From a checkpoint of a small segmentation model: encoder norm batchnorm, trained on aerial photos of the United States (SatlasPretrain).
Rows from block 4 of the decoder, named by matrix and row number. Rows with one number belong to one channel. Each number is 128 + 24 x the weight over its row's rms, rounded and kept within 0 to 255. All counts start at 0. Numbers have three digits each. After the name is the row's rms in percent of the matrix's.
# convs1: 3x3 conv (decoder.decb.0.1.convs.1.weight, 128x128x3x3), inputs 16-23, a 3x3 kernel for each
# convs2: expand pointwise conv (decoder.decb.0.1.convs.2.weight, 256x128x1x1, transposed), outputs 128-191
convs1.0 166:128128128128128128128128128129128128148156140121107124129130128126117126129145130131132129129130127129128127128128128128128128128128127128128128128128128128128128129129128128131128125119122156167146150155143130095118
convs2.0 253:043123110137110141123144145122131151141132124151128165142151149128114129105142176183155131164149113087182122134126157098139128079127134129112148129147162123124057129145127128152130128155125147
convs1.1 024:128128128128128128128128128156187138138133117161153116128129128128128127127127127128128122127126132130128130128128128128128128128128128128128128128128128128128128128128128128128128129128128120129173137143117111126164
convs2.1 006:128127128128120128129130126128129129128128128125123131131129124136128135129131125126124128128128128131127128127129126131132130255129129129128130128124128127128127128120127128129128142129127134
convs1.2 032:128128129128128128127128128125129183153141161128181133135130130137127131131126132124129126124128127126128131128128128128129128126128127128128128128129128127128128127128126127128128125125127158121134140124132112159157
convs2.2 010:125127130127130128130135126139130128127126127129125113129127204130127120131130126127129129131128128134127128126131128132128117198126131129131130129122128128130127133127126128131128132140131128
convs1.4 036:128128129128128128128128128123123129139137128122138135125132127125133126127131126124128128127128128127125127127128128128128129128128129128128129128128129128128129126127128127126128127127129102080128070075115118042077
convs2.4 012:126129129128130126129126135142128127128131131108126123129137152128128128128139126127128128129128128129138127126128126132127125128128128132129128128129127133130129127118121128129128128148146142
convs1.5 077:128128127128128128129128128125102144099176135132116118129128127131130129132136131127125130121110126127129128128128127128128128128128128128128127128128128129128128128127127128128127127128127146132112139134098177151110
convs2.5 045:155129129130128115128156161128125142125125127072127129128122000134103152116125128153129125100120128151095128133128124051126163000128128110122098125117125117123134128121124130147128129113096123
convs1.6 026:128128128128128128128128128107129127117126124103126127128128128126128126128129126123127128121129128127129128128128128128128128128128128128128128128128128128128128127127128127128128128128128097118125148129141144113116
convs2.6 010:128127131129133138128128128200128128128130130129127128131131142133126128128142126136128128128129128130131128131128126126128125186127129128128129130130129127128128128110124128128128128130128138
convs1.7 126:128128128128128128128128128129131126124122120138134124128131131124127132125128131130136140129130126125121123128129127128128128128128128128128127128128128128128128128132127129128127128128127149233135150162121116154142
convs2.7 097:078125177116131063104093128093110130116134118132132244136181138120130150121121130127172148107118128106144129180125126058059130079102117124132111146138125116131115127106141148131121136115123145
convs1.8 212:127131127128128127128128128125111118127138129150152134135152143127125127125125126128122116129129127128129127128128127128128128128128128128128127128128128128128128128128127128128127128128128123117128149161130130151129
convs2.8 228:151118116130180115113142126139133143107127127125122128116102055128117124150132135127126129116091115158095107196115118123146130115146132067161119151124108096143161131190132128148130129146127072
convs1.10 025:128128128128128128128128128126120114164130136151123130135132129128128128134128128128122127133127127127125127128128128128128128128128128128128128128128128128128128128127127128128128128128128121174138122132124122162157
convs2.10 008:140128129128131127119125127173128126127133128123126126128127147132129133131130122127128128125131128122123130128128127128127128148128128130137127127126130123129132128126105126128128125129128124
convs1.11 018:128128128128128128128128128127129117129117108130128122126126128127126131128128134127129132119128128127128128128128128128128128128128128128128128128128128128128128128128129128128128128128128166135135118130125120128125
convs2.11 005:137128128128126138128129127125131128128127127159126112127125125128129128128128128132128128128128129128125128126128128131130232123128128128135128119079128128129127129136000127127128123130128130
convs1.12 241:128128128128128128128128128120125123129127136124129132130129129129129129128129129129130129128128128128127128128128128128128128128128128128128128128128128128128128129128128128128128129128128127149144129117130112095103
convs2.12 271:121115108129170084137095107097079119137135136192130135149147175129148122116116126107127143118107126097145127182124149144127142208134127126136146135123108153116138123171159163117134129071121102
convs1.13 020:128128128128128128128128128131127129131123153133128119127128125121127119112125119128128130130130129129128132128128128128128128128128128128128128128128128128128128128127128128127128128128128133066134130120119122110093
convs2.13 005:129126133128128124136130127255127128121123127123123126128145128133128129131132125125127128128129128129129128110128123120132127116127127129130128128125128123132127128118117128129128136131128177
convs1.16 029:128128128128128128128128128135074141130145135098138117128127126128130127124127124133127125120133127126119129127128128127128128128128129128128128127128128128128129127128128126127128128128129135106133131080033132121065
convs2.16 010:128129128130129129128128128130128128128126130127128128130127128124127144126131128131128128128128130123128150128128128139134126128130128131128129131137129128128125128101125125128128130135128130
convs1.17 156:128128128128128128128128128134139100155147102156128127129128129123127132127129129131128124129126126129127122128128128128128128128129128128128128128128128128128128128126127128128128129129128123128096142122080115167091
convs2.17 187:139129174127121129128115106128109127145128124153126168135134137128135127131134089079182128115113143066062105119118142093083138106144126165147125098130093166134119082122131118131131128127130073
convs1.18 164:128128128128128128128128128132135118128125126107092108126126129127126127143148138130129128129129132113103125129128128128128128127127127129128128128128128127127128128128128128128128125126127141141158162177200107112089
convs2.18 195:065128103130125156124136168129133160128134124168132176136124121126114128086136182170152128155143112074155102172128144094144128110128131086102129111156164119098077128177149112154130130143097143
convs1.19 107:126128127128128128128128128133119123135109130125146144126125125127127126129128126125131132123131130115129128126128128127129129128129128126128128128129129128129128125128128126128130126129128185127141104192139104121083
convs2.19 093:081128071116164128128136148127108128126128121166141124130148120126137126114119159128110125112107127118148130218125129118126152167125122081102137116079124089096128130155110130132128127122071130
convs1.21 017:128128128128128128128128128145096128133073126149057127128128128127128127127126128129126128130088128130102129128128128128128128128128128128128128128128128128128128128128128129129128129128128123127174127049116127123126
convs2.21 007:128128128128128103128129128128129128128128127037128131128128128128128129128128128129128128128128128128128128127128128128128128000128128128128128125124128129128127128128120128128128127128128141
convs1.22 217:128128128128128128128128128142139134135123129137128137128128129130128128129128128127128127128154128127128128128128128128128128128128128128128128128128128128128128128128128128128127128128128128122133125078130132132110
convs2.22 277:122123144110119110136106111104109119140134128151119199126218149136179127135125129083152141123129128128132130135128154111093118092074128134140124106110126133122198125157140146138110130126123115
convs1.24 018:128128128128128128128128128132098139135112129133122127128128129127127128127127128129125130122126127129126126128128128128128128128128128128128128128128128128128128128128128128127127128126127146137094119121129125165129
convs2.24 007:128126128128125131128128128242132127127128129133125142130130127129127130127133128128127128128127128122129134128129129159129128186129128128130129128128129125126124125125129125128128130135124128
convs1.25 088:128129128128128128128128128120123161121107148068125121128129127127133126125134130121126123128127133132127128128128128127128128128128128127128128127128128128128128127128128130128128128126127167183147140138121085107126
convs2.25 039:085128127129153129132155159136134164129129130129130179130133187128127111102127138110142125117125099129170128182137140097125133255125116112142125127129133127105118129127107123139135132118126121
convs1.27 197:128128128128128128127128128119141143122125115131129146132129128128128128128127127130128130128126129129146129128128128128128128128128128128128128128128128128128128128128128128127128128130128138128127130148119125135128
convs2.27 175:129128108125134164139116155134105126103126128147128118136114171128160125131128130101128122101095107075115141238128124132113128255159119075153121124109105128125123134139128111110147127128133101
convs1.28 037:128128128128128128128128128117113126142120130155152148128128128134129128134129126130131127114123106129138126128129128128128127128128128128129128128128128128128128128130128126128125127128127137137134222135147255188145
convs2.28 011:127128131128102143128130129192127129129128127108127127128128128129127131127130125128128128128130128127128139127128127125129124128127128128126128140137129128127122128110180126127130127128128127
convs1.29 230:128128128128128128128128128134127131129112142130128140128128128128128127128129128128128128129128130128128128128128128128128128128128128128128128128128128128128128128128128128128128128128128107091133126176169129111131
convs2.29 253:180139111122088148129128148128139118136128138131107115122111136118102132160134139108119114146128110142115136067128132167128108044099141121105125090166127100110117139101133140113156124152143230
convs1.30 025:128128128128128128128127127122106129142134121000125126128128127128129128127130128129130128128136134128127127128128128128128128128128127128128128128128128128128128128128128128128127128128127087118095111121066128194107
convs2.30 007:128124128128128132128123127138128128128127132129125131129134175133128137129139128128132128128128128109129128143128128130128127174131128128130128129127128126128127128129126128128128129132136124
convs1.32 295:128128128128128128128128128132140127127144116128132126129129131128130133131130132129127129132112136128127129128128128128128128128128128128128128128128128128128128129128128129128128129128128144130105129158086128127111
convs2.32 374:144125127131138121129129136128112141102115128122130068145026121125084132128123115172127132148121128103128135149128097165158145163181123098135135175140131129140051123111132128100141128111156140
convs1.33 075:128128128128128126128128128100122087145169127132144129132127131129130127130129128126126091127128120128130127128128127128128126128128128128128127128127126128128128128127126128127127129130128187105097196125144163127128
convs2.33 040:133128091126133128133129135127061131128129130176128176131100059125102126115130125124114126125129126029116124159131128150151179123133131098075123093148133127108110123144128129153128130127074124
convs1.34 116:128127126128128128128128128125120139125141127115129128131128128135128129130129129128127127127136128131128130128128126129128128128128128128127126128128128128128128128128125130128128130128128135162130175125096105122117
convs2.34 090:127132129130119135126153160126133162090136104134131131132065103122112130116144124193130132138150125147147151183139107134159129128117127077134133167102180097151115139166105125127121130135126130
convs1.35 123:128128128128128128128128128128137128122147089124131129129127128129129128124129129126123124124129128126129126128128128128128128128128128128128128128128128128128128128128128128128128127128128154080105130099056181122106
convs2.35 098:195128147122155107129127132110101117124104117099123118119102128124128097136133081093111126115129140129068141075132075156106137138137132145128093100120117129125130108055123114116133130118132097
convs1.36 156:128128130128128131128128128112167127122155094124133121129128143128126146129129147124128125124128107124128124128128129128128128128128128128128129128128128128128128127128130127128126128128129123146105114145065136168104
convs2.36 218:146127178128124125128124111128123128142129117174128190143141085128116128130146075094172135107119143094044099123126137082104145068145126143136128089143104143136142078128130127134128128132108068
convs1.38 159:128128128128128128128128128127126126130134138131132125124126123128129128128127127130130129132131130130128128128128128128128128129128128128128128128128128129128128128128127129128128129128128128086120139079139129126132
convs2.38 162:153128184145095146134129119143130125129128142127098122126134200134149113142130108100146128133144129138126144082131123143090112135115128175152106116146123152148126129100128106115137122153186132
convs1.40 035:130129128128128128128128128113126137114125119127101139137128134129127129132126129128126130120122129123127126129129128128128128128128128129128128129129128128128128129129129128128129128128127173126130104145137135152141
convs2.40 012:127127130128124128105128127142127128128127128128124120132136139135128129128132126128128128129128128129126147123128127130128127127128128152129128126124128128128128129098120127126128127129129128
convs1.42 094:128128128128128128128126127124122148122095130113128121128127129130125130130127130149130130127127125126129129129127127128128128128127127128127127128127127128127127129127128128128128128125126145186130153206121148160126
convs2.42 059:187131107121210076129078157113091124147130129147143199134127128120114144085122128095113126118125115090120122164127139132124157159166113116119107117128123132081157102127144130123129116113088087
convs1.43 021:128128128128128128128128128140130125138133128129130128128128129128128130128128128127128129128129124128128129128128128128128128128128128128128128128128128128128128128128129128128128128128128127065122161120134152116156
convs2.43 015:128128111128125134128140127129129128128128128128128000128061128128069128128128128184128128166128128128128128039128128187255127121128128128128137128128156128128089128129085128128128127128129184
convs1.44 042:128128128128128128128128128108132129120110099140143118126128126124126118127127121120123124124111127129128122128128128128127128128129128128128128128128128128128128128128128127127127129131128135134086171124105150088055
convs2.44 010:130127128128129126145132128196137129125128132087129119128117125130125131130128127122128128129128129130124126127129128123136121115129129129131128153145128127130129133060151122130128139143133128
convs1.45 098:128127128128128128128128128150112109133132101153139132128128128131129127131131133126127126128118130131125128128127128128128128128127128128127128128128128128127128127126128128126128128126128079096111122128132129135149
convs2.45 071:159129130127168102129129097118125082127128147134129089136247124127174130129122119115119124086128128206094128104122127125100137136113091155103121106107082116124215119099130140105087120115106113
convs1.46 077:128128126128128126128128127126107122137136137110135128130126128130123126127121123137128140134131122133129125128128126128128127128129127128128126128128127128129126129128128129128126128129127093063093116146128065138124
convs2.46 056:154127121128172128129122139128130129128128120101128129123085024128128130118130134128113128121118128166102113177128120118128128147136127097127127162130128121126172126162153127128128128128115085
convs1.47 085:127128128128128128128128128131092127129134159136123157128124127131130128127124128129134127125103123133131121127128127128128127129129128127128127128128128128128128127128127128128128130129128093024090129159125172161170
convs2.47 058:201130109121127139131128128132129128127128132099129110127094013127127135133124124123103122098108128163067125143128114147136128112155130086123119121124118124113217129128129132119126112120129117
convs1.48 117:128128128128128128128128128121167148113125105123129151124129126121128124126129113125130130128132128125129129128128128128128128128128128128128128128128128128128128129129128129129128129129128133128158125127178130119150
convs2.48 066:154122169131063127156115124105132121104129120089116180091090162149158133151128127103102116113172115133129158109126114133091128140125147136143061115149130123162137117120125127124124126117143116
convs1.49 258:128128128128128128128128128136135121149116129139136129127127128128127128127127128130129128129129128128128126129128128128128128128128128128128128128128128128128127129129128130128128128128128127145128126124079168143124
convs2.49 205:118158130130045235143130129154185124135114127080107121108113129169135149119161127144139121126143140156114129117130119097133085156104122147121122118136132130134145133128163069138127116174128126
convs1.50 143:128128128128128128128128128126148109124158084123140122126126141130130157129129134129125114129125124130134121129128128129128128128128128129128128129128128128128128128128127128128125128127128110138122093150045102144088
convs2.50 176:158129179128130121127119118132119133152128123155128195133132082126124128128141080086170130104117142087044096130130137094097148077151125144133123089145107153128137081123136125128129128131113065
convs1.52 010:128128128128128128128128128128140129135137134147129143127128128126128128127129129127128128128129128126130129128128128128128128128128128128128128128128128128128128127128128128128128127128128081089091093022085100017074
convs2.52 005:128128128128129132128128127149128128127123133128125124129128127127129135129132128130127127128131128128128128126128128129136126255129133129129128126129128128128136133129093127128127124130129128
convs1.53 032:128128128128128128127127128112112118162140119123121127124127127122133126123125127128123123132133139133133133128128128128128129128128128128128128128128128128128128125126126127127128125126128124050120163136054099096121
convs2.53 013:129126130128128122130130130222126128128126128108127129128130127128127130127130127129129128130129128128126128128128128125131125126129129128128128130128128127127130127112128129128128128132129125
convs1.54 167:128128129128128128128128128128127114130121105129149102127127132126126130126126132126127126127126128131128130127128128128128128128128128128128128128128128128128128128128129128128128128128129129140111121135113132107102
convs2.54 154:159151119130074162130095154134133142127124128124098157122113169133136149117130126092098118113152128056125148135140149166138115160163128138142108121140127142129141130143140094123154106145139068
convs1.55 082:128128128128128128129128128126159134123084139119137166122126126133129127125128129122129127124132133120127125127127128128128128129128128127127128128128128129128128126126128127127128128128129113101123119152109083121071
convs2.55 046:115128194126128118146111122114140109128126132136130183139213205131128119130119095119133130106134125143138128084105120114064127160112107214111118128159097152114124110065127124097119134128128128
convs1.56 085:129128128128128128128128128118115116133119172128086123129129128125125125124134126130127130130134130134130137129128128128128128128128128129128128128128128128128128128130130128129129129129128133141154114125154104147171
convs2.56 032:088121169130128113127130094124115123129131151116136141130163147128139103124117105090146126129124138112160130095120147085116134057101137174132129128133119160128106134089120142159128126118126185
convs1.57 118:128128128128128128128128128099094097097111105126124118133128127129127129133128129127126124129127129125128122128129128128128128128128127128129128128128128128128127128129128128128128128128126103125105138133123132134117
convs2.57 106:157127123136128115133140121123126126141127122122138106128128034126073129103126124160121128128138127128113092097116126075157154042141128125092128129130133109104144080119127141145102117107065108
convs1.58 027:128128128128128127128128127184127126136136136132126115128130129124129125127128125128129126131115128129128128128128127128128128128128127128128127128128128128128127127127127128127128128127126153128158131115036123136120
convs2.58 009:128124130131131127131128129149128128128123128129126133128130129119127118128139128126128128128135128127149130130128128126128129131125129128128128128128130127131130128083132128126128193130128127
convs1.59 039:128128128128128128128128128135125141126160147108125125128133134127131125124126125121118130126118130123125124128129129128128128127128128128129128128128128128128128128128132128126129126127127080103111082118113104136180
convs2.59 012:130126128132130125129118128203127128128128126122127124127126132132127117132130126121126128128129124129129130125128128159123125212129127132127128125128128128130123128124101125104130127125128125
convs1.62 081:128128128128128128127128128126111131173138168134126132128122129128128128133131130129128128125127129126128128128126129127128128127128128128128129127128128127128128127125128126127128126127127156147172142162144120127166
convs2.62 039:139128122125126124124151144102128127128130125129131127114211095126127127128122147121119122117137125183115126108127129115128129023050155113109113081108125052129196129143122164129126122127104132
convs1.63 098:128128128128128128128128128138121124121159136119133134129132131128130130135130137133128128129115125123128128129130128128128128128128128129129128128128128128128128129130128127128127127128128165150124137133174093059103
convs2.63 045:115136129129133154124128133133126094112138126195129087134133164121131127125132121131131128106092149113122157157126124130125128196115119128118129128132121128130110129130128124101142137122125154
convs1.64 106:128128129128128128128128128132118130128122156136137142135131133128136129130131131128133126125101127126129131128128128127127128128128128128128128128127128128128128128131128126126128127128128083086131091125156127144155
convs2.64 081:135128108115184115125153104107138101134136127130140023125197129126138121136116101125120143128129128227113129081131118160134096194105114129108147122084126128117204128129130130118119142130116116
convs1.66 091:128128128128128128128128128114169169100142144125142143127129128127129126127127134119127132129128163131130132124126128128128128128128128127127128128128128128128128119124128120127128128127128108157158102142141182145137
convs2.66 049:024125086101120132132148110087171115132127136116128093110112154128133125146125142119124128159120137173147128097134136148131074249119155143145134130142128130156115137127147124160129132120133132
convs1.68 060:128128128128128128128128128153129138122124137159154134121127126124130126117122123125114129125102126126118124128128128128129128128129128128128128128129128128129128130129129130129129128129128111123103064092104108161138
convs2.68 018:130129130128128124129127157192126128130135129087127089128137149124128142136129126126124128128126129129127132125128126131128128123129128137129129142124126129132126150097123132123165134129158147
convs1.69 071:128128129128128128128128128140096124127132154111101115129128125129123127130130126151129131127126128134130134128127128128128128127127128128127128128128128127128128128125129127126128128126128184143158143089153142166145
convs2.69 024:171136121173098163135122118124128123127128129137121008129110134131106110129119107127124095125125121128124142068125124199142128112128161125125127112117145116125109131123095127124128107129127141
convs1.70 090:128128128129128128128128128136145135138127141126098124131128126128129131129128131126128125122126120123129120128128128128129128128128128128128128128129128128128128128128128128130128128128128141176118098149109106108068
convs2.70 050:119127129128146066100131129132128133125119128075124119127103172128135119144129129161137128168116154126128129102131118166127127108129147140160127164115126187173048148117119129128132134131173184
convs1.71 115:129128128128128128128129128166104144137117119149101128130129130126122127130133130130128124129131126134146126128128127128128127128129128129128128128128128128129128129128127128128127128129127134110152134016128127092182
convs2.71 086:102128185135060137128125113129142124125126134131115173128152176138139130140138129129177128132131134128143142100124146107089097097090127169144132140181128131161113127113139124135125122137166148
convs1.72 115:128128128128128128128128128132153124128114129129129128128130130129130130128127128128128129128132127127125128128128128128128128127128128128128128128129128128128128128128128128129128121127128192151146151149162131153122
convs2.72 091:121129129131192096131059146120100128113120126140132198130109127104130118118122147132125131112123129070152135255128133097129144187192128099168127184132128124127135127126139131131132134120126069
convs1.73 066:128128128128127128128128128090124066088124103116132135128133134130130130132128126128123122121129119131119130128128128127127128128128128128128128128127128128128128128128127128128129129131130180159141128138128142140140
convs2.73 037:134129101128133114128128119123115128128128125127128103127108046129063123127122128146123127144125129094123111118124127129186190011152129110119128131103127131103091127128102142157128123110101133
convs1.75 070:128128128128128130128128128126127126119143157130129129123127126117124127126126123129128135131122134127121128128128130127128131128127128128128130127128131128128128128127129127127132127126128130169071110132037104117110
convs2.75 042:145128181129126098130101132112083128127128124125121208128171107128131128129127104122154128092127136083031134140125119089077158048132127128129104124125128127134137080100136128126127128128128098
convs1.76 034:128128128128128128128128128124141125131117104142141133125119127128124128128125123121126126132129129128131128126128127127128128128128128127128128128128128128128128125125126127127127128128128103102093159128106139108076
convs2.76 011:129127134130143121129130128173128129126129127129127129128120127131127123127129123127118128126131128160135128128128126126128129127129133129128129132128128128128130128127128128128128125127127123
convs1.77 126:128128128128128128128128128137130146092112129124138134139133129130130129127129128128125128123119127128126127128128128128128128129128128128128128128128128129128128128128128129128128128129128143120173127098153129094109
convs2.77 102:120111125130095120130124131103122136167131117208142109136133097128070132110127130176141134145126132102124083132125146105144132087130126137056148108154130138117132122192148138127119120096074139
convs1.79 021:128128128128128128127128128125124131145131145129122144128128127128126119128128127130125128129132128128127129128128128128128128128128128128128128128128128127128128128127128128128128127128128112053248133121129129119168
convs2.79 007:129126136130132127128130128179129128127121128102123142129166130131127124127132127128128128128130128128131155132128127129133128124128131130133128132125129125129132128128099127103128135128163124
convs1.81 174:129128128128128128128128128116129146119148132123155137128128128127126128128128129129126126130126136128128130129128128129127128128127128129128128128128128128128128118128128130127128128127130096134132090153122119134147
convs2.81 206:137130128126102143129165070119150093146129133128123001127195129136129130140127084126119129137131132202102109015111121143133100112088124178094142098108114131124178122123124136120108122131120138
convs1.82 088:128128128128128128128128128147126144117130177108121138128128127130128126136135130128128131129117130128125117128128128128128128128128128128128128128128128128128128128128128128127128128127123114129136108093159195104122
convs2.82 051:070127128132109131124141130127135152130124127121104112120089147141128126123122137170133134198168128125183126089140128161144122126128157128142133132128181150153033151146124119130128131145152161
convs1.85 118:128128128128128128128128128134142131117120115122136124127125127129129128128131134130125125126128128125126129129128128128128128128127128129128128128128128128127128130128128128128127127127128149166136109140112131122121
convs2.85 113:072110131128125115130161108119151128162122104123134131128126061132092129119138132151160141136108152136120083101114136049136130031127127146097152144141125138128111109126133146181109128105080133
convs1.89 022:128127128128128128128127128132170138099125136129131128126126126130128131128127127128129132127126133128126132128127128128128128128128128128128128128128128128128128128127127128127127128126127139081122130120099180126126
convs2.89 008:134128128128119127131129128128127128128125128129187126129128128135127132129132127122099128128125128128127128132129125128130128129128128124129129129122128125129128128128120127129128116130128127
convs1.90 032:128128128128128128128128128134127149127086098139123113126128126129134127129130126128129129128128129127127130128128128128128128128128128128128128128128128128128128128128128128128128128128129147128128190173159136127102
convs2.90 013:132128126107173129129128166127125131128128128136128129128128153128128127123128121127127128126115128034124127127128128154128135240130128126128128122119126129126023148128103128128128126128128128
convs1.91 117:128128128128128128128128129134125165128131134136083129130124129130125129131129132128130130127122127127127128128128128127127128128128129128128128128127128128128129129128128128127128128128128114154137121111187114107156
convs2.91 103:125126127128129140128185056130156120137127124123134000127123093130101133129129105173139133151107133184090079056123128126171118087129128135128154135088120148130120126151105140132112130122134128
convs1.92 252:128128128128128128128128129120123127124093130132136145132130129133129131131130131129130129125127127129129129128128128128127128128128128128128128128128128128128128128128128128114127128128128108125133126095127127149150
convs2.92 334:119131175126094102129159125115121135128125134059129144098137103128124139136128140135151126148128142140132127094124115057114135000088122123138125134127130104129124123088115150162124122118133168
convs1.93 028:128128128128128128127127128120102133128141135135133123129127130128122130128128131128128130128136133127126129127128128128128128127127128128128128128128128127127128124128128128128128125126126118118098136101169155133141
convs2.93 010:127127128128127129128129135134130128128127129124125122129131132132128126128129127128128129128133129129128135126130128126129127207128129128129128129126128128128131132120130127127128128136127129
convs1.94 034:128128128128128128128128128110112126104115118089091095132129130130128128128127127128120129123127127104128126128129129128128128128128128128129129128128128128128128128131131128128128128129128114140130130117123143137136
convs2.94 010:128128133130126127128127124155130128130128128123128128128130128122127137127132124126128128130134128135128126124128125150126128145122126131122129136127134124127126125120128128127128127135125129
convs1.95 027:128128128128128128128128128109137125113075068127135119131128128130128130129127128128131125117127121128128124128128128128128128128129128128128128128128128128129128128128127128128127128129128138131119118140129138122130
convs2.95 008:126126133128127126126126128183128129128127125128128130128125126129128102129129127129131129128128129123133147131129127129119128206131128129128131132130128129128127128115128128126130138129130126
convs1.96 029:128128128128128128128128128112122133128123159109128123125125126118121123126116109128127127125130125128129130128127128128128128128128129128128128128128128128128129127127128127131128128128129103114076066128108092121112
convs2.96 010:128124129130131126129129128218134128129162130129122128133133142129122124128153127128130128134131130139142130127128128129133119133123130129126131134134133127128128127124064127127129149136128139
convs1.98 096:128128128128128128128128128101133117113137143101153121128129130129128131130128131133128128130127122128128120128128128128128126128128127128128128128128126128128127128128127128128126128128127103143124110145109107129112
convs2.98 060:157125132119132095120129139130128131107129135098122165150120110124132126137122124123117127114154107140155165125128128186125136052127162095144129123114132119130107127097100136107110133139144164
convs1.99 106:128128128128128128128129127135136145152119150130128149126126128127129129134129128128134124129131122127137128128129127128129127128129127128129127128129127127129127128129123128129124128130125120041103107106203147145176
convs2.99 067:146129110129132133128107127133139136130121147085128126121070167130130121129118153125076128147179120125187144112139129213147127204160128127154126140129142151127117129129128108124129138127156127
convs1.100 117:128128128128128129128128128131153137128143134134129144129129128132129129129132130123128128129128130125137126128128128128128129128128128128128128128128129128128128127127128128129129128129129108113128121145112177136127
convs2.100 073:094120112128207103123149129132121134119134115115157101131125125116145127132096134126127157138099131121137125181149133127145131224151116119175151164112112132131122167131115129134151118119159085
convs1.101 090:128128128128128128128129128123118115131075104102129135131128132128125125130126128132136128130143127127132128128128128127128128128128128128128128128128128128128128129131128127129127127129127102101121201124147137103114
convs2.101 055:131128126124125119136086138119117111125130129129152127127152074117129126127125137138122126124126131127109098162122121064096130080119120112090118120134129098126194131115146167122120116087099167
convs1.102 154:128128129128128129128128129130130139131133122116097131129129130124130132129135131129128128127125126129129128128128128128128128128128128128128128128128128128128128128128128128128128128128128148114124135138133108127137
convs2.102 115:124121118118060198161120158135160135130124128152125191136128080135133144128132168136121127081126126135131137186127148123121129156136127121101134150174130120127153140157185122127103127136088132
convs1.103 129:128128128128128128128128128117147136116165115101123128127128127129129127127132129129129129128130138127131130128129129128129129127127128128128129128129129127127128128128128128129128127128128140160128123125122124079143
convs2.103 114:157126158144123127128126129124129128115129128114094105125121205135145127137126100129126128127153124160127154114143099179109119190122129154165104119127133126169131136111118113101125129146186121
convs1.104 084:128128128128128128128128128115100136136092122124116144136144128124127117127132127140124124129127128129128127128128128127128128128128128128128128128128128128128128128128128126128128128128128130091135128114152118167130
convs2.104 052:125126114126216073127136092133129124130128135120148100112129113128146128140126129122127133135081143169086063111128127107135128152131124147128130131129091177126134136133146145142130130083130130
convs1.105 095:128128128128128127128128128114104120120141115125133160123128124129128127130131128123139132125128129129134132128128128128128128128128128128128128128128128128128128127128129128128128128129129118175129174161118161144124
convs2.105 072:126127124122121130128128204127131138116126111099128190147085050126120138118126167139115122103133128125140129192127131099129136049136138070114129143130147082115128128110127126131128137131066154
convs1.107 119:128128128128128128128128128117131173128133168119128182128134126132129127131126126128127129126127129129130129128128128128128128128128128128128128128128128128128128129128128128130129128128128072121135122093186129155185
convs2.107 090:147127106120145137128132081138129093133129130149129034125129116127144126145126098121122134129116129186081115126126125149135111238132109131124146107108128127131190120149130127124114121128128088
convs1.108 118:128128128128128128128128128100148133120146103128142147126125126130130128126126127116126125132127129128126130128128128128128129128128129128128128128128129128128129128128127128128130129128130147160125146193111098127133
convs2.108 097:087127131128152086130134135103093128123133082142137139128172088126128128105124128156129138118129128127121105156126114045120174100120111127093124124083126107132144112131110144141103127103068107
convs1.109 136:128128128128128128128128128159126141124123133144105126128128126132130128132129128128128126129128124129128128128128128128128128128128128128128128128128128128128128129128128128128128129127128140178210100129204122105151
convs2.109 113:058125096126128142128121116117132127156127128231127137143156136129130132131117149128140134150128109116192128155124197169131119177118129129113189118132143131118121127216127128120126125132118134
convs1.110 082:128128128129128128129128128139159128131129135131146138128128124128129127124127127127124138118127131128111130128126128128128128129128128128126128129128128130128128128128128129129132129129130145123105136130124159136110
convs2.110 050:103128075128127131129126122128128129129124129117120026128048147132107128132127141158116130180120128087170128098128129172195128141172140128142152153127129159127000134126116125137137128127144156
convs1.112 207:128128128128128128128129128104106121132152148098101126134144130130129126130130129127117122128128127128128128128127128128128128128128128128128128128128128128128128127126127128128128128128128105081107139131162117128134
convs2.112 275:137130116142134149125146122140157146129127125112113120128101059131116132122140130133108128115128125164108109174127128124169121144151121104139132166126125108135176128200153117162114128149109052
convs1.113 074:128128128128128128128128128121142112152142132119137104127126126131124128131129128124128128128126131121125128128128127128128128127128128128128128128128127127128128129129128129128128127128128125167087140230098126143100
convs2.113 042:125104114128172107129131131127116133122127104120128106128041070128098125116125128167121128136122138118132095135128111092145176078153133100131127141101126135128061135129109135169136128089086127
convs1.114 120:128128128128128128128128128128137143126131157128122139129129130128130129127127128128126133128131132128126129128128128127128128128128128128128128127128128128128128128128129128129130128128128128131149121123123136099118
convs2.114 084:158133115138087173125144125125139127129140136141101062138121180130117120143130113103124128145141094134144146079131143212134119159129137128136136099123145125128115125124090121097130144179170128
convs1.115 112:128128128129129129128128128133132135154092131131159152130129128132135129131130129128130125137129128134128128128128128128129128128128128128128128129129128128128128128129128128129128128127128149141140117097116126146130
convs2.115 069:105133134136130116126127129116119130122124124125126167126134241143141122134126135127130135148153126108192167126143128127129127204126125133205128161115135134138110139119092127129148162137197124
convs1.116 137:128128128128128128128128128148127170134114147136111147123126119128129128128129128128128133134128134126126128128128128128128128128128128128128128128128128128128128127128128128129128128128128164111173131133155156092184
convs2.116 104:118125129115146077127114128113128129146125156109144182122162139119152128149120164085123125125128126173146121127129153135104125127110134134130128123154116132120184130128139167130129128117132146
convs1.119 099:128128128128128128128128128136138126137121125139156150128124128128128128129128129128128125128131128129128129128129128128129128128128127128128128128128128128128128128128127129130128129129128129143144147141237141111148
convs2.119 051:140127109125148104127127113122078121131132111129143137124069109124100122125127147134121128189139128072127124115127129137152173073131140056121146114100170071123071119142108148129126127102103182
convs1.120 025:128128128128128128128128128151143132114158151128148155128128125127122115110115118134127128129127126130122129128128128128128128128128128128128128128128128128128128130128128131129128128128128159107137110009135081145129
convs2.120 008:128127128128133129123128129228130129128123128128128134132138123132128101127136127130129128128131130128126128128128128165129117127128128129126128129130128128128136129128090126127129118133128122
convs1.121 053:128128128128128128128128128131134164146146143129122122127127130130126129130133131130130133133127138125126134129128128128128128127127128128128128128128128128128128129129128128127128127126128147198141107118127094125093
convs2.121 030:113125130127152128129132115103127106123128124189124058129146204130128128130128123147128129128128127136128124120128127135127130207125129139132127102112127126144128128132122128127116127129128124